Rows from block 3 of the denoiser of a small text-conditioned image diffusion model, named by matrix and row number. Rows with one number within an expert belong to one neuron, the router's apart. Each number is 128 + 32 x the weight over its row's rms, rounded and kept within 0 to 255. All counts start at 0.
Before each expert's rows are labels from the 100 images, of 14976 (inputs lightly noised), where the router gives the expert most weight on average: "top examples" is what is common among them. Only what is clearly more common there than usual is listed. The data: photos with spoken descriptions (Open Images, Localized Narratives). In brackets: how many of the 100, against the usual share in percent.
# router: router (model.blocks.3.mlp.router.weight, 16x128, trained with AdamW), inputs 64-127
# up: expert up (model.blocks.3.mlp.up, 16x128x128), inputs 64-127
# down: expert down (model.blocks.3.mlp.down, 16x128x128, transposed), outputs 64-127

# expert 1
top examples: text has "mic" (25 vs 2.1)
router.1 [140 106 155 169 148 121 118 147 178 107 114 102 182 179 137 105 126 138 141 118 155  83 120  97 130 173 205 157 160 121 131 142 114 115 127 145 114 188 136 160 151 122  92  75 115 142 112  73  39 112  99 160 142  89  80 102 119  73 104  93  87 100  82 140]
up.9 [160 186 135 111  96 111 144  47 105 146  98 170 136 120 127 144 245 111 117 137 142 136 139 131 103 109 118 112 107 140 102 123 121 102  93 149  80 110 149 139 101 173 116 104 107 119 107  87 131 173 187 114 112 145 121 121 101 170 134 118 131 102 102  89]
down.9 [ 59 161 139 142  90 115  97 129 109 166 146 158  95 174 122 119 157 105 128 153 110 126  33 111 101 162  98 157  80 146  96 121 146 129 122 118 142  82 159 135  71 154  72 139 247 184 162 139  60 108 101 152 113  70 166 166 171 170 174 148 163 113 114 167]
up.10 [178 149 167 122 151 127 111 131  74 143 123 184 100  80 175 138 138 133 158 198 163 178 138 123 185 159 145 160 146 120 147 155 159 154  89 128 154 117 172  77 133 136 165 142 106  45 104 101 111 158 147  65 121 115 120 167 117  97 192  72  88  95 149 108]
down.10 [138 137 142 170 150 144 144 140 170 126 117 108 170 104 140 167 168  83 148 139 158 123  98 121 150 142  84 107 170 123  91 137  76 124 105 109 153 164 139 111  89 127 140 121 169  88 157 131  79 148 125 191  71  81  53 178  68 136 125  60  93  88  76 147]
up.11 [129 165  88 124 133 105 140 192 174 118 141 147 103 136 166  94 100 129 144 159 205 104 132 168 103 127 150 105 188 107 132 178 125 156 136 100 127 103  89 135  78  94  81  94 132 110 170 111 114 163 117  80 130  98  98  81 146  56 181 134 173  90 110 169]
down.11 [110 103 140 166 167 126 144 118  50 112  94 167  93 124 118 150  87 174 102 144 100 119  92 127 149 152 111  94  77 146 167 113 141 175 139 164 152 116 118 107 139 124 149  86  92 157 170 107 161 138 122 159 172  84 186 208 124  75 181 118  88 134 157 161]
up.12 [148 152 125 149 103 118 183 189 103 110 146 164  87 120 171 121 141 192 154  77 100  83 108 143 142 178 112 117 112 101 158 143 134 161 140 160 121 140 100 181  99 155 122 121 115 145 113 167  89 114 102 166  68 125 171 156  88  38 105 173 160 127  96 194]
down.12 [134 114 121 127 110  98 174 126  90  99 113 149 162  89 151 126 159 137 144 156 146  68 169 207 102 150 134  70 125 131 169 146 121 114 130 149 135 119 136 164  94 124 107  73 144  73 123  62 145 149 119 147 114 119 115 162  93 165 115  62 118 151  76 187]
up.13 [124 142  91 176 144 122 136 190 124 121  96 129 125  92 132 122 164 143 140 121 169 131 191 129 145 137 169  95 156  81 120 156 139 130 140 115 113 141 106 152  96 160  81  51 138 118 108  82 124 100  89 174 179 142 127 182 144  91 116 128 122 151  85 161]
down.13 [161 123 130 140 106 152 115  91  90 122  61 169 117 124 121 157  87 154 127 107 115  95 106 144 169 115  76 187 179 170 155  89 101 141 134 151 105 157 135 163 189 105 157 106  71 181  94 118 157  87 165 146 132 134  94 179 103 139  98 104 151  94  80 170]

# expert 9
top examples: text has "dark" (26 vs 2.1)
router.9 [ 64 128  96 117 125 191 115 120 158 129  83 121 134 107 189 117 110 151  95 138 128 127 126 137 118  95  94 139 208 164 143 135 142 128 137 133 176  70 103  84 113 102 149 144 150 231 135 131 119 137  90  96 107 131 126 126  71 134 158 144 122 123  52 140]
up.10 [135 120  82 129 173 218 101 111 113 113  77 133  64  92 129 136 104 181 136  80 136 126 166 109 128 104  98 200 111 213 115 166 140  92 107 132 110  95 120 144  66 115  95 101 113 135 164  98 130 131  76  59 150 123 130 109 102  90 113  70  85 118  97 106]
down.10 [171 140 110 110  90 106  96 133 176 203  93 127 105 118 112  43 138  56 102 100 126 132 106 145 149 105 118 135  60 158 108  89 124  98 136 148 132 157  98 126 113 136 125 186 105  50 172 156 152 123 133 156 167 184 153 120 174  48 150  92 138  76 158 170]
up.11 [140 150 103 138 150 108 100 109 240  98 116 153 161 123 189 172 109  86 154 117 100 122  84 131  91 108  97 167  85 131 156 121 128 155 122 108 130 134 208 122 127 127 132 118 116 113 131 132  81 100 108  71  92 129 103 101 153 105  98  78  82 110 115 121]
down.11 [149 135 138 141 133 183 162 152 168   8 115 132 125 141 131 143 202 145 137 133 107 111 130  85 136 147 121 178 105 165 163 151 110 109 160 137 153  82 141 186 115  82 141 115 246 144 115 132  72  99 163 174 120 123 119 191 167 132 139 164 164 164 124 125]
up.12 [145 137 159  65 151 170 156  96 118  95  99 181  95  88 109 141 107 115 180 120 112 111 137 154 125 112 124 137 109 101 125 102 130  93  69 128  89  68 169 120 126 195  75  71 103 125 192  83 140 122 105 100 150 125  97 114 148 175 156 132  90 124 191 219]
down.12 [119 143 134 145 135 133 102 131  48 129  95  91 130 158 123 110  51 108 152 124  82 168 133  42 147 104 143  87  60 148 126 104 110 151 135 122 100 163 139 138  86  68 105 104 145 110 151 145  92 111 159 129 130 189 137 117  92 133  63 105 123 104 173 145]
up.13 [185 160 157 102 142 186 187 149 143 126  86 143 116 139 160 114 104 164 162 116 138 120  92 123 162 159  60 137 124 130  88 113 158  68 100 134 135 104 157 162 120  88 172  88 136 130  89 142  97 195 113 117  33  98 156  73 155  88 113 136  99 119 149 116]
down.13 [136 129 120  78 116 108 179 140 110 123  71  83 149 134  77 137  87 203 115  99 125 115 122 105 115 191 181 160 146 139 182 102 117 154 171 146 150  54 159 123 183 153  98 111 117 163 119 164 143  75  90 107  67 183 113 147 131 171 114  85  60 162 111 139]
up.14 [143 144 170 127 162  88 154 170 134 132 114  90  85  99 135 122 171  97 164 128 119 187 122 141 134 123 116 118 173  95 136 135 124 144 130 131 157 160 144  58  96 160 140 184 108 125  81  84 132 216 141 180  71 122 134 138  73 116 190 135 179  76 188  57]
down.14 [108 170 116 137 133 104 117 149  76  89 150 170  83 123 123 119 141 128 188 149 114 133 101 155 152 129 112 152 122 156 159 137 159 139 127 100 131 138  93 123 126 161 166 182 123 202  53  86 135 132 108  98 118 122  73  95 168 142 201  70 198 145 171 162]

# expert 14
top examples: text has "red" (27 vs 3.8)
router.14 [ 35 126 117  89 131  91 193  85 198 150 166  96 173  81 187 153  91  86  74 127 145  85  75 135 106 124 126 130  69 111  96 124 145  91 140 125 160 113 132  83 175 156 111  81 186 170 161 165 151 149 123 121 144 170 138 172  80 139 108 160 160  62 146 139]
up.10 [162 144 153 103 149 130 110 101 101 141 120 186 134 155 129  79 102 131 117 167 157 168 141 143 140  96 139 127 142  57 114 188  99 181 125 119  59 127  94 101 114 111 100 141 105 108 188 129  78  73 107 115 125 139 140  92 122 186 109  89 129 127 130 160]
down.10 [133 131 179 177 118  43 105 125 159 149 130  58 175 154 159  94 110 119 168 101 117 160 139 141 136 111  89 143 129 230 182 148 118 102 139 119 136 133 169  86  90 146 112  87 149 168 123 133 154 149 128 137 132 147 160  89 112 101 139 166 136 121 144 121]
up.11 [ 92 141 149  85 115 160 147  64 113 142 159  82  75 151 110 109 144  80 166 138 110 128 147 171 171 135 141 178 175 155 126 114 173 178  79  73 140 115 149  95 126 137 134 136 118 101 189  98 125 169  95 126 112  68 161 136 176 120 135 107 171 113 142  93]
down.11 [194  98 156 134 124 127 156 171  90 148 119 166 136 156 207 173  94  79 106 117 138 124 142 102 132 138 133 141 168 113 127 184 148 122 105  75  86  92 184 115 161 172  70 111  76 105 123 134 108 103 144 117 138 110  84 135 130  32 143 151 166 135 119  92]
up.12 [155  99 134 131 124 142 130 100 159  96 121 189 152 172 135 149 136 130 186 165 168 150 158 137 151 138 102 157 136 145 190 103 124 116 100 145 159 115 129 114 128 159 164 143  87  43 164 130  61 107 147 134  85 104  91 152 179 138 135 117 115 110 180  89]
down.12 [181  86 143 101 247 102  85 117 142 111  83 130 121  91 106 137 134 119  93  93 115 111 139 195 130 151 100 134 102 115 122 133  89 123 103 155 159 184 197 125 130 142 118  90  96 135 127 102 127  94 124 112 174 156 137 176 101  97 155 144  79 163 150 119]
up.13 [160 135 116  92 187 148  61 145 100 150 123 146  85  97  92 147 154 118 131 166 116 102 107 142  98  82 163 114 170 167 252 165 129 117  83 107 102 143 151 127  83 135 103 140 152 118  61 126 113  77 161 175 150 155 144 114  81 144 115  46 128  88 121 134]
down.13 [156 114 138 118 116  80 129 112 108 147 142  96 184  94 182 118  69  96 100 158 175 154 145 136 100  99  80 174 177 144 112 131 123 127 139 154 163  93  88  91 141 165 125  99 117 105  94 115 171 177  52 201 104 124 164 199 130  78 101 123 138 116 134 138]
up.14 [190  88 134 126  94 166 126 125 157 218 110 184 164 149 118 155 183 195 159 103 169 118 179  78 127 168 132 169 182 149 104  57 144 119 167 166 125 103 140 101 137 140 112  89  81 141 168 100 165  71 110 125 117 155  87 130  86 126 145 135 104 143 144 124]
down.14 [ 24 154 218  50 208 137 137 153 145 152 102  98 206 110 189 146 181 117 153 122 116 127 138 139 115 170 185 138  92 128 145 153 102 162 169  79 134 121 145 188 120 112 129 130 109 117 174 150 176 136 145 147 126 108 154  72 166 128  97 141 119 165 143 110]

# expert 15
top examples: text has "man" (30 vs 12.3); text has "dark" (29 vs 2.1); text has "guitar" (25 vs 2.5); text has "playing" (25 vs 3.3)
router.15 [ 40 112  99 115 121 171 111 138 114 150 143 158 161 125 129 125  94 136  97  86 134  59 112 118 140 122 109 149  99 163 109  89 109 120 123 129 166 175 149 113 129  80 104  84 113 176 123  67 150 101 133 115  99 184 112 154  87 147  78 139 151  81  91  93]
up.10 [133  93 111  54  85 163 119  77 123 120 118 188 121 127 146 121 117 135 155 113  85 124 128 139 153 132 195 120 127 182 198 154 121 109  98 140 119  93 100 150  55 114  75 114 124 125  64 144 180 109  69 187 126 115 162 209 120 124  97 128 101 138 128 103]
down.10 [131 109 124  82 124 118 190 162  44 119  89 155 116 164 136 163  55 141 104 148  96 124 101 156 159 116  70 115 106 139 128 169 141 119 109 124 201 134  73  90  91 144 191 128 102 165  87 145 124 118 155 124 159 137 130 160 106  98  98 132 125 156  42 119]
up.11 [145 119 140 169 147 124 128 112 132 115  93 101 122 127 158 140 120 145 162 130 135 139 150 121 142 180 178 127 160 224 179 135 142 181 129 151  91 123 123 152 128 141 119  97  49 108 122 109  47 112 127  86  84 100 160 143  94   4 143 124 156 103 115 175]
down.11 [102 177 127 120 115 145 147  93 112 116 156  72 123 144 159 131 130 139 128 158 198 114  74 160 101 103 180 108  65 175 112 123 147 167 161 119 141 121 115  96 145 153 113  54  88 115 116 145 160 107  62  75 171 112  95 166 146 165 184 149 121  98 141 151]
up.12 [136 101 159 147 158 140  98 156 116  84 109 156 107 148  67 126  92 110 134 100 169 126 179 151 125 137  84 202 110 173 143 117 142 134 120 153 178 141 175 138 167 132  79 140 125 116 211 123 132 114  91 106 120 144 132 136 145 107 143  83 149 129  90 118]
down.12 [ 93  70  85  94 141 179 139  75 113 135 148 119 180 125 117 118 104 165 109 164 122 155 110 112 122  85 137  85 163 142 132 122 140 122 125 167 106 112 106 120 139 159 114 148  99 141 107 117  91 164 119 187 239 161 104 168  94  62 146 116 173 133 142 127]
up.13 [160 118 107 151 123 113 118  67 152 102 133 175 156 116 140  70 139 106 152 214 108 166 108 202 139 129 111 111  90 109 117 100 145 126 167  95 140 162 156 118 164 164 184 107  45 111  77 168 102 145 156 153  76  82 184 113  65 183 162  61  80 150 122 180]
down.13 [ 81 138 190 164 106 127 110 117  48 113  95 105 167 150 104 107 109 132 181 157 166 126 141  70 115  72 132 102 129 132 116 108 120 120  97 204 129 183  70 134 177 188 107 126  94 123 204 161 114 152 102 208 116 131 104 153 142 123 132 101 138 121  79 142]
up.14 [ 99 146 140 130  94 147 136  96 174 162 148 136 139 139 111 167 197 108  94 111  75 133 108 132 116 190 158 162 153 160 191  90 151 131 102 156  92 154 106  62 110 164 132 122 133 109  88 180 130 103 151 143 119 119  99 149 111  98 174 121 126  79 167 130]
down.14 [154 151  96 117 159  87 134 128  54 169 131 162  68 150 170 136 119 137 101 176 159 116 143 121 146 162 107 119 160 165 161 172 162 167 106 142 167 197 126  99 114 192 143 155  93  74 111 167 112 169 108 129 165 100 112 115 210 132 108 128 149 134 146 130]