A small text-conditioned image diffusion model, trained from scratch.
Data: trained on photos with spoken descriptions (Open Images, Localized Narratives), 50862 training examples.
Rows from block 11 of the denoiser of a small text-conditioned image diffusion model, named by matrix and row number. Rows with one number within an expert belong to one neuron, the router's apart. Each number is 500 + 50 x the weight over its row's rms, rounded and kept within 0 to 999. All counts start at 0. Numbers have three digits each.
Before each expert's rows are labels from the 100 images, of 14976 (inputs lightly noised), where the router gives the expert most weight on average: "responds to" is what is common among them. Only what is clearly more common there than usual is listed. The data: photos with spoken descriptions (Open Images, Localized Narratives).
# router: router (model.blocks.11.mlp.router.weight, 16x128, trained with AdamW), inputs 64-127
# up: expert up (model.blocks.11.mlp.up, 16x128x128), inputs 64-127
# down: expert down (model.blocks.11.mlp.down, 16x128x128, transposed), outputs 64-127

# expert 13
responds to: text has "water"
router.13:513524535486594554551546679457402490539518546515475509424527494504575557530486486487478489502577569492496516560374542513518571491506578472507513489499388427493450475450564456469480526455582531
up.0:504476521437492537411482444465621502530452475577505470372514544428591423444414517470479455509592611433523566422554500482420593554487557401494457544474515551466614457500462550554567474444502519
down.0:479529428488509493532554479626512511506564507481460506500464478419604553507472563507551488594478481567447430533503487426556434511556426413578538470597505502496486498495501520570511522563494494
up.1:477501571465478466535459508500564443447499443535549544532473469562440533511556554559429528561468629382473493538546577543532418532466423498481538504462564532480485530495499478541564497464459433
down.1:541424519456436529445414633542510481496506533477602474497502593514570425425371514474441492401472558447462530400541587556470416527426546446492453539474458507499519458451527502495510515537549461
up.2:464515487501450470479480515533438465507565470562457522415455456553428498478521589583438554572458440567608530488532484376455425423530515519549474489469429501501469527469456430484457489486489418
down.2:547470411517500558529514564507537521437538532467528434458506522528544538603573434497520537575535473529559451516417531471513484528500464582504499529574480509561484520404580495497518483373504550
up.3:569546481495442466423571605467388478566508521480566491557453433536465515462443583520471525540482500538519543544423550581508527454499365449504470508528402476500373535417601470466459450563554557
down.3:444499520515570523493448453632439537540492418521578498446517561494540431531518479467587526458541446479441474647439513523463491509476423442508544536460576441483504488523563477479405518413536518
up.4:456505556489442534520510479471472481479535402506633380583583470529494503569624515505487487496470530514458426451476451519424553439450467542496586537474655562519429438521459499632521419576477546
down.4:477494397583603504442452492543454475569428539530427506518517464479425537555518463547539471460529454465461461500368487544407583467548523509550427531492581532497481491462534463619457536611504514
up.5:472442502493480507467484514478396457442547491523538486465559521609429543481499397459513563509558522407519499464503507513522526479610530559483506434507537474406531563509512435505459488391476428
down.5:483473519531455485591538405543500463531392415473480482545532401434527525523407517403580480513562527468506498505547491542487501442538627591511543418414568473523533489493505471489456492415480534
up.6:543519502485515402447540532475499459516544443499480512442484544476463491476506521473496485558505434537484488502489477488492483484567562520435469470566480501504501546492669459703520498558487525
down.6:468477567515481465503510513497532529524479453515541501530463414590495486588510500523526459403533496426494492597475514507546531444550580586513565466438524577505436433511641554533462518506553423
up.7:497494398537433504483527492392419550486505532559505509600507541584567397491462455506567516528505488490491518418534511496547515483488457631506562545492388464471498533516565579466400497593415563
down.7:439514491546574548438471504504527531428490505432537530471481524576533587519543471498483510512500482590500551450516422500471603524482500434503454479508526506452486546518495481460413544430556481

# expert 8
responds to: text has "water"
router.8:607475508558458558505485472445536507526500509520541494581499616527629461539539512533461497530509372607529509598423505549505400527426452518579502457466543503489439449447426501518466462435530490
up.0:528573452516519553569490482574592529519458462457454646485581462559589596514406506501524424468494513422508445404513462508529509462453540478517456451425517498566455514552431518535452502521452485
down.0:487564516517527500545573503510511492475433617493507555429420486492618622513468563460503420459478555567528477616480457414560566521461562435500545484516446387458556534514495486472475437454530554
up.1:534473570461456529535546514436503486489540503473438562611525577449391512623565462505436463528472502507505578529433473435522415459441493539505572466477478600542510507473583429529541433490455574
down.1:475435469479603506526417418479462533612507529474443493543450536465434409432401549467464570466495516519504465520590516516481452405495483471484548615486459542534570475430485485495504479439478521
up.2:515449568430483420504508525477483471495576607504449470486478446479552494488492487480411483498569461416529550537475455431496517547449536553438517589497460507540521540515433430453458553561457550
down.2:374530405442595435505488497473569504546594489486446484490484432520653433352491536450469489527499468508491519501601508562552429515496547556598456544477496541559521549443507534406536491495511511
up.3:396545547506581537509534586497520490439424479533531531491556466563569537502515462536522511568530515438448555613490500484486442538431527517573491526535399561444486438446490469554521504583577487
down.3:491531439438482550496473558515554461465529528495538506509474385530572511514414496542503553491523514488438484422509534554546557510500507575543450472488506506501504506559508491462423519561560459
up.4:513471578437474469432557439501554520513538504470517523516484448507387507447563482553454559543400501447498528465480419511511539561600445446524556519461569515516506457512516496480482470476411564
down.4:505409441451531461532466478531499492452597521590591465486501448535482479571467526546451501487573472357479518540551559520563414490443540527512529490426551476500531440450456510552528491566478484
up.5:467510526470478561430408509487418503505536432493483484476487503493499415474468507500585523437498495480597509504519482476437591519390600442480467387533475445496552486531535486429519528532507547
down.5:484565412558441585464508436478526454538483522515510530511495540514553426590462471451552445494501602453506446534554508473526438470470506573514446513502325544559549466510558519488546549494506591
up.6:472405497437482521491511472604542492441511581486517427484457497539503394464491478464509509472439539540434498569496407515545567538534471494440396364534487396489528568496456500542498454512402511
down.6:562534458398584544412503536432524515517522516569489516511510485544487494557525552448548481473573534398437536491440529578503526494473578495506531468511478503464514490419502534616520489465488503
up.7:446569456477456490494492474429458582538473568551483494496468473475617487522534543512560522463517518500472511583429404516502487452496552513526450552499485466507403514549452434452558494519482488
down.7:564581439499506427532505458517472522552467445486538558556504470478599498520381515487596487489530548485485496412397492478492439471549536453569532447478471464481412523423530435463462516436462470

# expert 11
responds to: text has "dark"
router.11:533494479527490548487473456513443452539505540502507494537480565517519491470498464468563489496562481465546598498466539411402568524428502435511435462464456465438507462526443476438443490483491472
up.0:415470527460518471429509467497548545487537329521488432451513482477560516497445525541461473503602550498534501517486546481464513519536504491558505594555508528601529449492459481432520501532542495
down.0:440482483465475452529544545582544477567463623528489466531451486524595547535600465521505497485406496490530479565462503482550519620530546584546397484471481561505492554471489493494534486433396486
up.1:522488359520516404549546435485546514547519406548511511535497449414504501514523506463519436447562495476446525424505534528611542416502440485449530535562490565515552524628512557412507564398541504
down.1:373597482491489523517468488503564492524465495503552530544514464473479504467453536542569532463515511406433479454534506443562578569364463423486508484486564537456465528525448426367508539577487469
up.2:563477561499474558493465535536436511535537573457497480469482523548498549524556406603452453394477554456560594536458475448412538542395538510542445508464502473500536427443542449530488475480581503
down.2:527588559558486508485482497453539425499505504479475443536505478519490596494397424465443450506482500508540471402517491492523423501487457494558428468489551505531458515456511540526483550449553435
up.3:442455424372513553412518491587535529563524506503571542537473507541489484491484549536569504589569495446488462349375486522489551468517536484519516525547472473520538582512526501498444483599422498
down.3:449570520478627473565554459398549463514473535539536465580546516523459462558493505530535489513560360488514557573251382520450592478503523494545518526458490509548498494476453486547484486495451500
up.4:486527546456465458486491494560615545503430454561462575518506493457538546445480512489471389476487504514460521568474551522496515494501471572407417561519523502443438562531423584531552518510504581
down.4:550497526482479486529525471420442507531534519583565451470447462495528505479473473543604511511512550439415542480385627500518421378548528591487467537512352461487513513518483470496497542596559418
up.5:489507496419465461482536491513501466482515583534451536441585504448516440526514563454610448506558600419485536505533408511553495478359493564522538618599437496473447500538575582433424483569431520
down.5:485404436481520430462492558601550499477500485481463417488440520476620448515437520429494473432530399434560495463451390481486513550503521546464472428526522529603568500416440516493492461448448524
up.6:464486530446510583518524428503443484496589486425499576451471523558566426477434541539468480572505520433568488512613444538507508591420488565554519515521515510469480424516489532621581401582515454
down.6:421575592539450468505485390476483470493469432444479505494550465563455499502572517429580417501542515583586517581441528498532457444480561436469450547516455568484459506475533549543524449586556549
up.7:565551505559444414558508525544468436525438556590485491609522408552521514457455509414531509493512438475593478544438527443519535463477510481514515515476500436455529518584482500445452519437483491
down.7:548577436446429536473506543537520560509493502524512483394529511524468481510476461469399581503519567495564510455561483511463331541542507567508423439484540478545467484482446512578472466491468501

# expert 14
responds to: text has "water"
router.14:569449457534570534470548518533543469515547573487562515530524517483658525557569558581467510503498520563487392492381519515518511494489469462544515484480434517419475396425487428507450500451503482
up.0:535474498467418380481555502565518518529519494528511582464452541547466445466577553478474506523470545515579552488492413465467459487547483535557509440491495510578584541520517537538563503499462467
down.0:470449416590517412535500567486528395452506523503408513531497526429548461469495532546513499517488481300568552497452505500497461495392602409364433416494594521515564542463474447469488500555491486
up.1:505508426483556522500518483522515470521595467494481512457508479543567466510453487456529480520506465446509518449564508523466479512417546510530449532566454570481526478435563597420397523493357530
down.1:483487478548474507530487504544526481533576499450502525523482490511414515603498590555449577480426449577483539546589470521477546544446518599414528449500502524477426593483573474338653524417509473
up.2:458485393469502509545452496505510600485434505574417419579538558502473543556567409496473508488464523518528495413420361527473525597565494523440474479538496508543502517457469520522549516574463407
down.2:453527432562553472518519559528455518504517526455432593475562486511492505482481544519536561451449399492439580609422472497494526481422582547444492542485429563535529502519564396419443530339411590
up.3:476500394523560584481594465466584522506458475506556443542563538479491515526534584517480460499523507555452424518380441527535451477550388572539488512630502443526492446478452524493459576458556486
down.3:514539316614541515531556453547428528440455486503429475505525573525457501526509479518468578545493503398461660647466473524417580510517517494475563528466363428499537494458584427482479405528560527
up.4:437482582593584531495471512413484590488543437527515317402452377483450563494468549485486502496563549492477494535499563461628503453495437411513514538555497485520515472530425539583476495502609516
down.4:503488576361337496484451528578501508450524458470524512447514465422531459450490412578451503560510584511416465575576589585509460568526451485527607523483487534496572475459512446549446486544541406
up.5:399428501582592505482516513475505512512485515471484568406459581481578510513471430539465491531555511511519488631506547481476478490590472554517483416524457420497463450457446506421541495512531412
down.5:526411516497412533486491476468542478431521518570507508496468474509637575527500532511523507472479600504467594382459600522675500539425525623527476485537419493533508473553576450527444524482549524
up.6:464521653545475409497527533458453578535534448471576475524585478513492524469575497472519480547544481391489566552452492491462474420504573520519478445479470573644522458554502581514554423636505574
down.6:539469557537521406431579547603490508465541517505561403462506449456541453521498525524477548516510567594493361434493577436482617500505465461537525507486497536479539451471511545483475519441527465
up.7:359530567541510489558432566479474492451431458572554451452441455524521525553443556514532517509492417473455603581544586484483446431494549496408535483470509385488620491516582513437550541452453470
down.7:472547503534522605489529470463511502496535572458574536556481439522497572589459442505492472440435567510495495398628485498556554415536425521485450537516540453515422513494564490451463528526473529

# expert 3
responds to: text has "water"
router.3:432454414571577547487445373534484464427539476427534614460476522444564549497553547542490502520504536542541553490462398527558452451453508534570518538480478507571464471473456514533498474563498426
up.0:502470525495505496509494533439418604533531423618442496528593423560423525474497475546502440487502580496482524469465416530513573478427527463462548489465519478454573520460424521434485522412502498
down.0:445492423575556561482482501457557494478446536481491521468522578459492484496400489501629530560482541427505476544490434452517558429488510542473589530557477508462553487481447472438561531483544557
up.1:499467574540512468529460453608437589535573476444479575603444497481511449552543515592488482465421537485468527496566491588470489509338429586469462511536528529521375458485490514485478531475516560
down.1:528456601479560380487405514480447538580558552473490476448457514534475564573379522445473530574516554523585414504548527471502500555520563482555507479563513483489434499441540452487469585542574478
up.2:453595487521508438439540514482571531529492513474577481505455529476427613540457623450485562582504401591385535563463464599511448428473502444470490523556469469474457494523552495534538542432385552
down.2:379442553472557587477472476558532525543499499493535536608461600551570492467505511479454516487460545475477483479435451528545560521505469553406519463552450526469506511493584577498567499406459478
up.3:471493519509559512470559547508485485571456576507442528512524653472437463487502489553468512523503480468510526499497569423442514508478438407502484450470553468469571403462545424446436505501463494
down.3:602476512552485527479495468504575503468565493493473537536510434516505455530464513570617512571497555611543466457528520526561455489427512514525508496531517489526560486512596509570487534381514424
up.4:501452539504556523467518459487450549505503476374508466472521564552404457484537441581519543489444503426569525404560468448449453550459531481569511470424409543549566505531469508503439545577556455
down.4:528527533545428559520583439474456555489394561410527481481450521494368495519494440478483531506507532537421509521467437455447492447505449518506460488476582500465469534512559516452440452437600484
up.5:452541398494441433522500526584508501469489462521511558467460464523509549575640479472521492458502485510482463449462490510571385488449569589430435483535503507568498580509498551540460474460451510
down.5:530551366574588590554571479509536520591529554512480520503441502513555500551472515528571548534476537482522497608416393416485550503508454567590526452538555514478484550505540461420419503402524439
up.6:424583577473580543468484570465437473567505497503559466470511538491492447591525420596424515503476422377464587452448502506528520500456544546513465496469436532507577526490525489471476511415406501
down.6:615650441628393480467458562553524476419574397495542527519533449538453482427528520569549530462532455575519545488339413517505483528420518482508516492562551523474519453451585511513548498541476477
up.7:488454533488506562564514515424524474572502524514475613475457483543515466532557496481431514489464534442474514457497544463537536504530411511503512460480501362424472415552587551412511477549510540
down.7:444450481519445530441521584444464544513481506452499504376479511530461545448539456460545466443491494351445517418499462476457520510543474472538466521486558467602525495519370492479518498494555536